From a checkpoint of a small multi-label image tagger.
Model: 5.86M parameters, arch mlp_mixer, activation quick_gelu, patch size [6, 6], layers 10, width 128.
Data: trained on Sentinel-2 satellite tiles (TerraMesh), 145000 training examples, 35.3 epochs.
Rows from block 5 of a small multi-label image tagger, named by matrix and row number. Rows with one number within an expert belong to one neuron, the router's apart. Each number is 500 + 50 x the weight over its row's rms, rounded and kept within 0 to 999. All counts start at 0. Numbers have three digits each. After the name is the row's rms in percent of the matrix's.
Before each expert's rows are labels from the 100 images, of 14976, where the router gives the expert most weight on average: "responds to" is what is common among them. Only what is clearly more common there than usual is listed. The data: Sentinel-2 satellite tiles (TerraMesh).
# router: router (model.blocks.5.mlp.router.weight, 32x128), inputs 0-127
# up: expert up (model.blocks.5.mlp.up, 32x128x128), inputs 0-127
# down: expert down (model.blocks.5.mlp.down, 32x128x128, transposed), outputs 0-127

# expert 31
responds to: snow or ice; main land cover: snow or ice
router.31 092:507545531522510515467571436528582463505415506517511492403449542540526511531462548439439432607510482526392499446616466513455463505474572464574442462462536507498447556556538550504497501522457392487405514428465447424539487487513496529456473535550481496491412518526526530549510583450557550469464562516581579495484469471500465397584470495547457559572480508520404477544571583424436396471540
up.12 102:442500500574532356551500502442500606382473505500538500500563500500500510500557573568424401546500500481582523500500500542500500500386561500388500470504505483500500533500509500449397500500536500408500500500500500458500444600575500448500500500500571438500419500620532391500500406452457500575521500500500560500440383500595500500500595500500605468500500500479500546604500539513500423500500
down.12 097:500500430300500473609500500500451435500597500500500516459500565500615500602500500500594515473500500443500500500416500500578500594478403554455500359500388431500411500572500561517558500493496525500500500520544584447500500597500500500446555559500500459500500472500434500492576433500416500500438503455500380500500477469500500500500517500500500500496490381423500500575436500500474500528500
up.13 118:572500500524500500442419543500483500394500500433500616500500555500580575475525500500500433534551446500500417500598500416397500530433525500500500500384500384522541500483500500560500500500500545630466534500500465408471500411500500443414538500433500500447408598500500560500615625543471500500500585500500500538428440500565542393500500470578500500550500462486500500450500572500545434500501
down.13 110:591500500434500447543500477500500395500637515395500532562500500500553437406500426420582479500500500500603500500397500417500500442500500500500500500564500500529500673500423495500524437500500520528500500558500500500589457500547500412580507435528500476500500389500500500667562500415537510500496446500500500500513500500576440500463441500500500427500531449547500511500442531475500500372575
up.14 088:531500515500500394489446500475460444542500500531500587500552552431500529500500500500500500393440541500500581603407372371501595500500500395445500452552569500500500543492500458553560500500500510566438643564500500500567500500580500500559500497600410500434500491450500500500500510641500500440500500532500500500500474500463485500500419500500500619500400541500500436500487629500459449500550
down.14 082:460500435465469409438500390500500575457450443500412542500424382500500550500500500500441500408500500500500500500500500450500500500500383500450505427668470642500453573500478500500500584500500500500500500500617500500500500573500500500500500500500500452543500500380500500548539500485548500500560500500400616500483500464674397500496538500500500458566500440420500470542426472500445500500500
up.15 095:500642500500417500515482500500500500486500582567599500500500473601527618558417500457500534403500500584500500495500495500508500500417500644500500379528500500500512476500548500500500500457601500500409422500628526461500595500500595570481500484502449562569500500500500677558500435561500500499591451500500500395465500453500500500500500500500476475500500500438438500487500445500500419438500
down.15 099:524500500404500479494500500476500500487500500587449529500500500500588500500500472427500500414426500500556500500478601530500500500425436468500619500515500419525500609387500643429377527521500500500500392533642500500500500532500500618500500458424377500563434445500500606500451500500500500344449500449476452476500412465486486500500520500500536500500500500500547442528500500481598522480538
up.16 086:500623500500500500500434559500525504500447568466479593500500489566649500462500500500468500515500551540500500500500500500500500535424500500491569500395500409500500500500381412465500500562561500500439500641500500500500450406636500416551500410431411500500500500500436500500500594500500538500500500600500500500520500500604509387500500500500500443500500500500500418397500660500526434500500
down.16 084:500500608500500431500539461500500500500542431419500500627500500500543423500487420500500500500548500500559500500422500500581500423500435500360500432617500557500500669500500623500491500500500544507587516525586500500500431500604476500500500411565470451605446500500500500552556500480500500500500527500500561465398437556542508500500519534500500435530522411500409500589452500442580500461439
up.17 120:500515524532478500500477538500500436500539500425459633500500500465609500500500500500500504500531500500435500393604500429522465500500517500500500440500496387500537468500414472538519500500500560500500500606500528500540500358554500500457525431500434500469456639500500500500500592459500438458500529500500513500500428500635522420500500500537544549577613459365500500370500618500579460570500
down.17 111:577572500500379457500500500500500456476500447408500577500500398444568500500598487462512500500500527383500500500500500438500602445500500481500500532553500502500500601500490475500576500500500487561500500500565405500490500517500500519485500453551451440594500431449500500636513518477558500361500500637445459470535500500634445500475454465567500429500567455629529500500426439541500500410500
up.18 115:439501500500558550500370500559545500475500527400557564429500528500623500470540500500483430500500540500500413428569500500500505500453500500500500446419500475525531536500418500500586500563500500500476589564555500453458500412580500468542547472461417548469416600418500539500500589500465500431513523436434524546500473500566500394442414481560575513515556500496500436417500651453563425500500
down.18 106:500560574448500446487500475455500443503500430500500549500500428500536466500500429452552500500500500397567500500431500418500483454500500500430500457602500500448500600500453471512503466451500500530567500536580457497565433546500428500500500450582500420582500494480500500657500579515500470429534500565414500469500545592653456500557473500378500423561525413500453474474391500442561500408527
up.19 102:500500569591500473500491500440500590559500500413604500500563582500500500430500500385500500500500542500500500520500500459500500500500464500373500553500461597500531500555383500500500500565537500500500510500500500500500511500587469405606500528550409616500531562500382404500572448500571597500493487500500500500608500422429556553500500500424500500500500671500567500500500500537500500442590
down.19 112:500533507479441500429500577566529500565500500500467406588500536500500500559507443500422511500567500500383500500458500424500500491512452584500407500521500500391500412491500500500500500500569500443500600500500478486500587500569427513500500564568568523500520500500420412403556601500620618578587587449500563533449500500500500601434564411500445500500500379500500500514500500500500500500419
up.20 090:500591607500500500396500357500431566500510421507431479627473500582500543500475500372500584426500500611500500500490500378544606500500500500509431531461551478443500431541500500500419451448517500482527442500564500402463382452500543572401456477500500500566480500495500546500500565527500546500531500589566500500459500429500500500484457536500487561500500500475417500500500500500598500414500
down.20 089:500500542500500530500410596485500536500505500409500532438500487500578500636500500500594481500500568579549596504399528500500500500566407500500566500500500444545500518428478659500500514500593500500522500416634594500500500493500500550500500416428474500515500461500500531430356500500414351388500547500434547388500463500500500500545500449500506550527500500500517500500500500500500439492500
up.21 084:436500489500500577500500566464408420500536500500634500471500500500598407504500453617500500500500500393500541500500603602435516592571408500500556373500500500401500520500500532500562500500500500500473500568500500500500535500500570500569589429500500562452500439500576458533500441500424500500500421579448500500613555500441500500451500422500560500500583545500500441395500500423451539500560
down.21 080:500500500500443500500518500579569500490500500629500420554500464440500500500530510457500643562552500500500500503570581554548559500437500500450500500303393462500500316582571532500500500575500500470481410486500442500500500500500500500500500561537396537500500568465500482622561457500500500500500500500399500500500555452500437549528580500500529457541624500500500531500500425500500460500500
up.22 084:567500482500500500500500500500500398500500500644413500500500500604515500425468439500500568429474423500500500500500451442500391500500500415605500725500557500500500432500542500500500476500583542457584500500500500598500554582468528500391500427408586500540560431500630569500589500447500500500500500500500483500500500593500500500545500492575500500405500500500500500500500489500539500500500
down.22 091:398500524500500500500455500500462640500500476500500500390500500500500500500500422500501401500500500500500510501500447583430500569500500500500500500500640458500579564422415519449449500414500520500572500500567553622500500525433500500523500370428500500454580500500534592447380500500405500614500609474532528500500500500500500431482500500572539452420584500564500577500500569449500465452436
up.23 085:500615451500444500487500573500477500500589500500500500500500500500500500535500500605565694500455380549500477500437500500424500500464582500500537500479500500500410372500500500508500467362571505500500500500531588444500615500374536568459418550500592554500500500380455500500500500559445500500500406500448500430507500475500500500500500588500373492500500500500500500500500418500500568500505
down.23 089:500500467500500517443500500500500500550465458594500500500421579538471553500500454575413500487421500565500500500582527500282415500500500500570545605500500564446500500365500557426406500561567527500439481500622500582500500431500500500579500462434500500500500529515457596500500500561500500500475567500518500500502423421500579500439500450548543500500500500427500500609527460500605500548500

# expert 23
responds to: snow or ice; main land cover: snow or ice
router.23 102:538452497470582509502434486496506484395549495429589494523401463550408527522539453451561556444530426540560490546452448474492511409443520504502553495509472544487502568561535542566534508458460498568493552449547496554520591506458409599516482490594440512484464439530537577605566545480498492558588525430482547483540512514411531530441441455496597504471397457492513481552516496551437560406424
up.0 110:500500500567500500500516427500500454565500449500405601500500608500500500500464458453500466460369533445580554500500500500500500500500500500500545500500582531500557500500438467335407500479466424264449500448500550524434605490500551466500575465500500447576500535500573500576500456500500538532526570500534523500577509500500479500462545500500546500500500525420521456434490500500522629500564
down.0 111:530478500500399612500500492500500500527462518507492457528500500500500519500500607500553550500500500455500500607500375500500321500469500437500442440621453500565500647510500500398500500500532500429457614489541500500500500369523488500500526500410500500500451500500343500500514530500568500419448568447587500500439500465500496557500500500500466500491432418476545452500575500449433500500449
up.1 092:486500500500500508500500574453468494535629390500500415558500500500590500604500607584500534500619513457458500450605500510527513500500500559473332541500500500500579374500500500577562500457500596538500500499445500500500500500445484500524500561500547500404500500500596500448588500461425500436500500429467500579500500500500427500500500500500500439500596500500568500500484460500500325500500
down.1 095:500460448456436540555464500500500550511500500500527546423410451486500500500392500500500592500378500500500503478500500500476538421358500613500500564609388500500594494500483500549564626500495569500500500587500500500500500612500500593500500500461500500627502500500500500374500452424500604604500500473583500500415500500500500450500500500500522364541500500454500500517524500500500504500417
up.2 089:437500500580500377574526394500484500500500500500500557500500584500611500371500500455514468500421500500551500536536500500500544479516502500500476500506544500555500500569397500409469500612545500357458578500500500634439500500552500337398500457500449404500500500468459430475500500500548571500500500620500500500589500500500500500500492500466500500500500500500613538448453500568500500579441
down.2 094:515482500440500440500472444500551354593500483522574483542500500588500500500500490558500542462452440559500500603478489500500403447473549555494458362512494481593500548467500393500520500422500500568424418500539474409500500500555588412500500593491530549500479570500436500490635518500549500500470500403500500500435500500407500500500563500573456500500390500461500396520500500500395500439500
up.3 123:500484500500574464537500556412375500596567530500624510376525420512518500500500500470434541500585418406500550534527470500500500515521441555410500398547500462500441470500544500548652500500469441500500500500500551536553500500500500500500610500500500527500440481447500500500500456472431414500549477466390410541500553437503500473500499500500500680436500494520570493500500500500415500437564
down.3 115:478437500623430500554458500500506573463500500608621500420500500564622500500500500424512534586500500500500500500500450448391500384393500500602521565500532509500549433500392500627587500500500500439570528546387500500500500500500500451500424500500500500417500500436500500500436473478453484500500500500477400558461536500500500487500456436500477500390618500500500613500500500500527500460459
up.4 091:380424478555500428500415500500507438572500500544500533500500500500538570500489536500443428522500460411500500469500563626525573500449500500561500500500500593531500500500500449500500546566500500389447435527500564500444500500582500500590443567413500500557436500500578490500500342382399422488648500450436500566567446511503488500500582500500500565500492500500529500413500500500444500567500
down.4 091:500431408436536604500559500555500500521500366509586500492432500500500505606456586607533500500500500500500457500425535500500500555393500492500500460500500535500569547500587500483447500500500573423465500466500530617500500542437500503452563500500404559463398550574500591517500449500500500396500500475500500500455500381553500500558415500506453335500460490500587500500563500508541500500417
up.5 102:514475456596620498500500500500500500421564500500540453500582500500500500500544500500500447500538456500495500646500500500363513572543508546446339500456500517616623468407558534500478396500500552560500662500500500538566561500483481435482500474429500539500585491451500500500500500578441500500500500469500500599500508378500569500500500533500481500472500387544541500555500507500462500448500
down.5 100:538405441435447465622534500552500533507583500426509500590500553464500454500391500450500511538553536500500500500500537500429574381500382500514531500399475427584442600500500407516496500545540500573515396591420500473495438500544500466500421407500500531442500452500454466634584411500442500571513401500424439534456477548500500477500500500500443500500500500500493500549500500500500500492563
up.6 088:536422585469516445500500500500500500500404500500407500530500492450500485399500500445500479572406500500615500590500500500500558500417500427410464522500598550564478530524500500500441500605558560410500523500500500500403551500500500383489500431500500427502558500500505500403500500417500500500490589500500500500426441457500500500500560500393470500500500418518500591538500608500627349500500
down.6 089:500414500433487500500500486500564500580500500483500457500500576500581510500612500414500583500500500500445500445454500500421461500500587500500451405500415386500500513563422500500618406500500568614500500500432500405500500500637500500448500632500444520500500500529423458500633500550500500413500500476491592500423500500559500500500500485500482500588477448624500462504500458500452467424500
up.7 095:529460500500596557515429561458500533423558518500500500500500500500436500589493500577500500435539500583500545500467500422445500476500500500500500532500551500500459500432509560581500500500581545572600500573500589427500621500438438500500538582520480482470500399461438500500415569530500500500633423399500464402384441495500574500487428500500371500500529500500445500557580500500437500457409
down.7 099:526500587444424423549429500500539500526500500500541500500397500594544359500500500500398547500500500500471500398409500500560500433500471477445500555422500500500363494500558444414537471483468500575500500571426500500500353547580554500500500424623464515500421500500454438500540466541500464500500500587458500500500500500591500467500500439500422500563618428500438500500500421460500465500500
up.8 077:500500500500500500473500500500378500469610374500500626564500565500640500500500527500500446572500500372500500419521500500500500500500500500511473610361500500500500506500346500461500500500500500344500500514500540589500500405500500361500500500500500512500500619500500500478500500500500613482540500500492500565540500500500435412500500500462500551500587500442580500500500500500500500604500
down.8 081:517500378500346565500500500500503477617467574569500445562509500526428500500500500554500500554445463500500500500399441468500500535538598578500560446500500497453500562500500500472500432500569500650461642500596500500500572500533500500500500500478577532542465500500500500488533500500575590500500500446500500454375500451553500500410500500434500500500406413500486500500500500500500427500334
up.9 120:500500458500500500602500426500500444500556500500568587500500485500569543487500500505446500503500506500451500500553500500374415438428614416500500559431500531541414500541351500500500500500503444500547625620445403455550448552478500388592500500586500500388486500374500512461500566404500500500500500548473470500532485572500500500500500500500447445596500500500517511500500457500500402514419
down.9 112:425508500440552500500493420500500500500500477601500539521457500732500380500500456569500558464480500500463429409440471500517500500556500500438548435500522500500499500500501343356500475508484517500448691500448500500442448551500500500500500479500500500500500565500500500478500500571591500560500420500474500500500483500500500500500500500500427500500500439424408500439425434556500500584500
up.10 099:451500500500500500500500573577529593500500525500500500500500500564500500500500537531562387500500473545500500500500500431475500452377502500574500635411500500515461500500500500487500472569500656500628544500465489500458500500520500331500460500504500500500500500500462424403436500500405542500500544500500500500431444500532558544598500541497374500500500437500500578531626500500500378500377
down.10 108:532500493482448525562429500500500500500519500499500492500451566560500423500542572552454533483500530500500449403500500588513584500458497500416452500472557396587420500613570500390500500540426525594500458604414500433463430517558611567500500500500510500454526504500475500469539426402500401461500427500436481556392407512500582412500500474500476500587597439491500500421500475529500524500501
up.11 109:500441442500500500500500572441425582500566561544567491427506450530432500500500532538446538500581500426513579537461500562462500576500500552500500412518441447500500463500553482547500500500475500503599475500392575570465500454500453548500587500500500608500500457427441465500500391509500374500530500500411432481473499434440500529500457504510500671414600500554558526564534500500431560419454
down.11 107:573500500588500500605425523398500595500500500560578483500379444500500500477500557374500576589518418500500500500441500500458500500500500500500500586518548459500456441432500500631603595500500500527500445530411500500500416531500500500500500427500500515433348500437500500500462422500447500529500500500470394526473539403500490496575452457553578500500615500500500500417500500500491500432457

# expert 3
responds to: snow or ice; main land cover: snow or ice
router.3 104:619535487492486626572450551465560434510516549561560502425519425479561464532486460530407510516514538468475466429534495558436433551576586540562482438426558518512465508431498506497565538419502557539478516517499474447573542427475563533594485497464485419517480527383570535580495547417502536479442489506450543479504466442555515414473510488531434472549486558386530497462531498428436446559544
up.0 092:418579500500438453500535500453500503542587551500500500500468500500500500558401500413500500500563365474500559500500600547438427500500500599563590510500556415500595500500500474434500500500500550438605396500426466510500445500500500500500500500437569500520407500423500441500417500482500340440500436500500388500500500500500500500525562500575500567608562500500541589500487416434500500500500
down.0 089:500500419577500500500500500610399535415356500569616574485569486500500500500500500434450484545500447497520500435500500523405500500470500503500462500563500394500500500500500500500468427500500530500514466500500500500529555500415466500686500597536390500500471520466500500500374500535500500500578500516500377500500505421500676500570447500500588500466548573500507500500500500467468500500500
up.1 090:500517500607415439438484404500500517509500447440500500581602500552500651546573500500484500351379440500622500500451500500500500458442529500500500500415461500500500500574500500500500500539500500500500500543588500391500500500609406500632468523500430500500500500500381523500500500536500500500609500564500500500500552500576537500579500500500500568500445500429500383500500500500448500500564
down.1 097:419500500500465398500431380500500500500500477500500585547495407629500477500412500500409582500582500573500500484500461471500517419500548500500500500563526545375500500424553500524517500429532469500500500500526500500500560537594500522371500558500500500500378448500521500580500551500529500483448500500382572479500580544443391500444587469624500500500449412550500468500428461500500500455554
up.2 104:428500394500435500500561500419455456500536500447500449448500500494483472557500500500441500500500400419500543473520572500500592566500396552500500445500478500496500466500500500555549500500442500500535354488500584503500500523500415500500569560500531534500406518500500397553441368500500450488444371500500414596355442500424500500500608491527537594500536500419529500500500457500442500578500
down.2 088:410500536544500589423444565463500628508500500558664459433500402506465500500500477500486500500500417436574500500500550573530500500418500500500500512550500500462500422500500433500492477500456500423595500500519500500415500500368500500555521500429378500500500500448556440500390500528500467500532500534500500500500613392576493500570397460500500500453641500468500554500500400500500500500500
up.3 107:500568500500492500500585500446467438500500500439541565525611575500500500500565500500546500427377476500500500500500500433413569583449500432500393441444554500627500552500523482500500435500578514627437500431500500500583500384526460500605581500468438471393500500536446570500601500580500500500553500500471500593482485500510530527525500542452419431500391500448540500500467500500443466500547
down.3 097:372382500500446500500520500458500540458568500500650500500567447500500500579433500434542469500500500500592500500365500500500500414500500442465500540500500500500533500541545476500428500424457441500473419399500500500500500505500500454500500500590500500561500429475500500500500465500488455516500500500500440415485519452500435500500460471500500500500426419500500401500422500500500500448775
up.4 090:550578500539500500500600500500500500467551500422539571500500640500548586500500590565500395477500409500500537479595500500500500500420528500500500500381573422500500500543404500500463442453656500500486500540463500399544500370500500500531500429500500500421432615500477500520500460500500500500636582500500440523452500500426500500518447470500450500500500500426500500468500572425500406500541
down.4 089:440500500500363500614541500500443463440500500500538500500638500500500566363500474389500500500500500500540500500500500500500446500500467466500536575500500433539500427493500500500500500489500440600527423500439500500498393589494500486500500464579500500519408358500500500500500500419495452443462500500500500516500500500481450399560500596438500476457500419500500383500387500500500553438666
up.5 096:500532398500500500500664571516500450500500559500589500500620564500500500390563526500500431521425448500440500500555500524500471500486500500500500443448597500500498500500500500436500500500553500500417586441371500500563411500500500434582668500427500500500500534500500500500500436574475504500541599428464500561439449443500500500500439543500438500445383500500500559537500578500446437500576
down.5 097:500440425500372519500600686500500500500588431500636500570611500404469500527570500455500546408468538420500543538397500500500573486500453492430500500438500492500452453500500537500470500500500500500511500500427500500500500500452500492500500500566477500500500500500500429500500475500500448511500402500500500462500500534500500469532384500439500500530521427500538425500500500538500500500743
up.6 096:465461582500500500386452588500500478437462500522500500500453500538500500535485598500500500500519530500500602541500526555567500424559414400508582500500535458422545453511537364500500500500442500500564396500500596560500434500489500569366397583500635500576500500500500443500500500500448423526500500500486431500542500500500500472472543520500500427458500455511424658484500500488582545574465
down.6 091:534500365519500605423376500445404532500419500553500500500441555428440500615500575568466600418500500459500500401524500559500500500400500479500455500500568500500500500500500500425500500580530564500500472500500330470486542420546426522624500565613450528500500500478544500500500500500500479500500500500504500461486485500500500500500588407504570487500515534500423533500635500466500500500454
up.7 115:500500500500384531456500500537500500500433500550479463500500500393484500500500472500545500560500544420500467500559437500493500582586500265569558500394557500530425480467543460538447500500406548530529500544500500500500438500481500500500653453500596547552634395500500543500493500500490500500500500442500500443466500509500431500591460516500500441500500476500500611595576579500526500500500
down.7 116:500459562440484555397500591500550485500472500500500477500500582503500432500442583551500500457500528463500500500543455500659500535500438478418526399473500563500500404434574554500500456500500450476468466500462443500434515445500500456605445577500543522559584500500538500500371545452523457500518500419500556500500419500500583452500500486500639625557430500626521500545525500500482500500401
up.8 089:416581500500500500500427500500500500476500572427500500447500500451629500500488500541486500500500528500500500500500569596500468554500545573500500500500576500500500472500365500445500500500504500399506500500612500390528506464598552419565559355500500500539448574500529500500500500465363542549500500544500500500500389500574432455542514475674500500500500571461549500500500560427574436576500
down.8 083:500451500500500460500539500500439500500500399472546496500561500500500443453500500400500489500598500500567572500424500500528566418500500420500500500441424491574500500500518500500500422500500443500565395529448500500500488500500491436500500500533500500455500421470409446750575500500500500500500500500413426500381500524441500500532500500370500535500554500500450500451427500536500500412659
up.9 105:500500488500552538558500526500557449608551521429500500500500500426443453459520436500500447438500538500579500500500436500471404553496500556425500500456470545500500500460387500500500500500585454500500563500559565500482587587550552372614500366500536464457578500500500548480394435500500500477539562500508534500571489558500645500444472557500500500500537596500511458500407627573500526431500
down.9 104:500499500451398500550565536500500464500599500500500500567422465500500500500586457500500559500406448500500486589402408425500465500500410500500500500500451566500500500500500434510500365500500464500500551500500465500440500591500499465468500410500591482456500500500457457611586573634578551438439604500500512500509569564500408613500500500500430500429416398423473500500500500489575500500500
up.10 083:500610500500398500422576552500500452554500565500500500500500537500500500440500500586500500500464567500536500468554544528500462635570500539500551487459500500447500500397500500500500449456583500500371486500500614574570500447531500500500669500500565500500500560553427390509500506640536425386500532412460500500500489451494500485463500473500445448446500500500436500394444500500500402500500
down.10 084:456424500500469553419500758500500500500500500500587500500537470461410500565506423468500500465441500500500500499456459534500500500500444398500500515429500500500435385500561479500429500500500500500460461500500455428500500500453500458500467500556500500500574500500500500500455454558442457500434500500500500448500500500526454548500517500407446500500377500579363389500500494605566514500643
up.11 098:424592500500490500464500500500560500500500587500535500450515500500632515500451500500476500500463463491556500500651526562500386586577500583500500437453580500500592481500411500426538500500524500386490500567500500500544500500575521436593500400444500434560500500500500441548500500500355500552500500500500500500500500500667500427538500489614549564500500500427566500431500480434500500554500
down.11 085:500432500555500482500550535500448550457447447500610500500586486475437500500539500405500500500555500500500500500438500500500500400500422440500500526457445500500431500500500500500371455549500500622500500552420500500441487500500500469500500500500303500428542445458394435677500500563477500500500500500459434476500500511457500500500500500375500538500500500536500500500445500500500430447686

# expert 18
responds to: crops; main land cover: crops
router.18 111:397494454540559451529620492547576561498507501392483569463471515448513507506454448463537421571552481475506472504524557515441439479506479529513569565482561551501526562567484503480524473535468415572522561568454434552482467537529440526516542526541542421558539378503411484549426564514492513436527492485474567555519481479589482612577389422462464497436518584526440499563525454539531525568454
up.0 085:532500500385568416500500512500489500443500413500431582500500635413500566500500500454500433424572500500606500500467500500500431440449483500500570577547500445531500410500500364381500500500500447500500500506500500539432510500500500500500653500500500500455500500580500487500340570450465500567600500500449451500548500562538500568557500490500553500500500591472454500489531545556564574484449
down.0 089:500460655500536500560574500500420500500585500500500500446500500500500462500500500500581500479500529558500500449416450609556500500659453398444496366505500500557369500500500526445470500462500546547500528462443500411540474537500500434455500500507402545500446470511428568498516500471500500500413434453500483498500466617500500500468500580500500500591500500500455500500469500548500691460500
up.1 098:420500500500555500540558500500500500467441500500420572500500500431500613500500590500591500500500500433561568593500561500434500500551500500500538412555500421530516500500500500378500500500500500500500500500500500534480575422411480457587500500500351500500500484577612500551418500500428578591434439500527500424500500500407500541406500503500569500500351500592500414476500500565546550490456
down.1 093:500411530500472500396458500500500548500438388434500500392500500585500500500500500572673499500500529517404500500500405620500500500644500500500416490500500453626380443500502419500449500500422500408500574500555531454500476500500500500500500547500467500500475436500500569500500500433448466500562500500500500559500443620500500519500531548500500500607579500489500500500480500546500632484500
up.2 104:463532545528500464500500588381500380545512500500500389574577546537500500500500453534500591439415500500500500433500500500530500521390546587564500500500543535500547500412453500500574416500593500500549500500546450541638590500520468541586408385527417454443550547500500532500500500500500561592500459495522429444500500550415500434500500536500500500500413581500500480500536579484543500408500
down.2 106:500540500500500429559426500570500453437500500500510500500500476500500500500500575500500427434500565488403576575500500500500500500500500500564554500500620500500500555420500500500500436397500490500500500540606500352500429641428610408513446500523500545458556500379590481592500500500500591546415556500500500451500500500500432420500500607500581500500500419500534500500382479500505455449500
up.3 090:443500544564500456575500601506402500524500500500500417514530571613500500571467444591500500469435500609369559500500601500500500500500500583500464453500543500455578500430500500500500500422500500500500364500586500500448569500575602500500500527459470500480500582456500388500500521601465500500500411500368500500500500457500500420500500443547412611500500534500527481500449500500416500444500
down.3 090:500500427500500403500500500500453500425599543500500500500419458500500500500500500500500500500586573425500513656500462421500598395500500471575500587484500632423581558500483544531500353447500467571500500465560500500500570630500500500562500500500591459500500476500500500510584491500464577541500500527500408496500500478581385500489467500466500500512500464415500500500433647500500500537500
up.4 110:377567657500500500618500500467546500500345500530569500455572544500500500500500500531500500476413500540500500409500432500520434428500562540500454500519500505500529531500434500500500461500563500437601500500500500500500500564500500500569447456553361500478500500504500460600343446500500455500500422500500500500500500579500547500500500500460483500490500500498500382572539555451500500349598
down.4 109:500564500452500437576500421500500500500423500500504415526374428500533396463521500500500500429500500500500479568430500464500500404369500500500500500500500500488437576500558500520504561500445500500514500500580454440559419688500573456577435500500361476497428500405518470600500538486500500500500500624574500461500577500500443500500552538538500500500500500500500476500384544500500471500602
up.5 104:500532353500467525552560557433563419357540476500571500500547500393498500424500500595616461457500500500500500500408525473500500605503500500500598500500500500564500500513428500500530456500561432562500553464500553548500519500436426500544544465531566500457500500500500500500414500547500588435572439500500556429461602500500500500500435406523500518381500541500500416500555500408456588544530
down.5 103:500500555500500469500500500500429456428645500500500500500500441500529500398500489500660468419378500500500500539500467451500500500547500500581545404596500500500480500429453500500648506483500539500500608459570500500565402577504558414477500451500500500500500500409478464550570500504553500597457549500500483436365559500500449452500500500500438416500455445419500533430420500500500506500546
up.6 084:459619466365500421590500564500500544546500519570500500500500500538540439510500500500500500500568500500500500500500457500658500500562423521500500386500388500500500500500459464500545500596500500378384500452500500554500500503563500500613539500524500500500380500546566391532500500464500500500500500500500500500500500500588576369536500387569500555435500500500500500500500500500500500500658
down.6 083:601500406652500500500461500500500500491560500553500500500500500500556500431500500486638640542500500500500500588540395394376540449533500500475554500500560500500500500500434500476500404465495463500500500500500390500500494457500500500500500500553371500514434500451500500577612482568384453500457478500416399536500500443500425465501483425500500550500500437500584500428493500500402500500500
up.7 099:482500445372473500589574500451526500374523500500667541500543624439500500500500500568591500500495500500500444500500510500500500539500500500500529430500500613500500598500431449500538426500601465567457560390500500544500500605500500500500552500490424476457542500500601430557411500500500500406571500500500548500430500500521500533500440473500409571411550500500600500500500455500426546500500
down.7 095:536516473500388500546500547610500403500563500500500516551400500500500500428484500464609500500417395428500500500500372500430530500500500500500446385500439500583499529500467500442644403500500500500500580448539500500581398500500566500447500390500500500475462500471500500585593476500500469500414478500500500500500500454500500500500500500500418336500500500422500539546481500427446500500584
up.8 098:500460449426500500500546512500403422500534500424575496500567500500429555500500493500557500500611500473500475376500500399500500500500410500500527500500497606500418500447500500500518500500500459553472508424500500549543500299413528547607500500448500500500540581462618500509576500500637500500500500500500525500500634500554494472453500500582474531458500593404564539500500500571465500458500
down.8 092:571500433500358435551536413526413500500532500500579500517443449477500500500505500481578500500500500421407615500500500500470500503558499500500500532500500467441500500574500500425607438500500500562500500500500371500500500500500500500450500440500500465500500509372630500583544500500460344480408500500500400500500589500500497500500425500500528368500500369590517500430456500500500551500500
up.9 094:590493500500428530427613439565500500559493500500500476571500500565564500392500500500439500429452529571414458559500500575424500500500545617410447537500500500441496500613500449500400580500500500500500543448500500500500444557500422520419418509540500500527500556435328500500610500585584459431500601500500473565470500439500500472500454530430500500500541498500500500500424465500500453516563
down.9 098:444500613529500500444500500463500557500386606500500500500579590557452500608500500500402500500550433500500500500501500500612499517500465500470500500536459402390527431500500500500500459379602500434500576500500617563488598412500500500500559554500515500500493552614476495440500500462491585516566500444500500552500414393503500500394500521500396540500500500466440500500543422500466500539458
up.10 098:500548500468500500665500484500500521431559426500464529500524525500500500500500500500500571590548500475500500478500500500500500564500418524500481566614562500500599500402349456500500387389500500500500500500559500500447500412500546500387555500462500390500601500500593500474500535500500500438500500643406500449517410500500500533500405500539396500462500486500500500373500526471500527500477
down.10 093:572500547575500545500500500500442500500500500484500500384500460378408500500500500500428495471500567434500500589428462608473555461500636450447468500500500500500500500550534500500383425500500447443548500418449500500500500500500500500500482426527410485500500449567500618500500509500398426646416500532575500500545471500500504604569436549500500362591500604500500500500471500500500505522500
up.11 112:529536446404565472500560500468500500500500535558500563500500500442459630351500470500552442369515500407500500500500500500483463500453444448500583500586523500500500440500452500386500500574500500523500624500472500591500555500408437471589500500500500500480500455547531680500446500453448559601596459500500496458500515530474582535500500500500653500500500529500500500500500500578513500500500
down.11 106:500480500500500500500500500530455440500586500492462500500500542568500457511500556481614500393500564500500500500485500500624500500612443455451510415500458442553388410466528446438500500500500500500500619500442539482500406543500586500500500460537500512445456500500463465469500442480500500500463500500500500500419558661500458449526577604500434561613523429500500561500461475500500695464500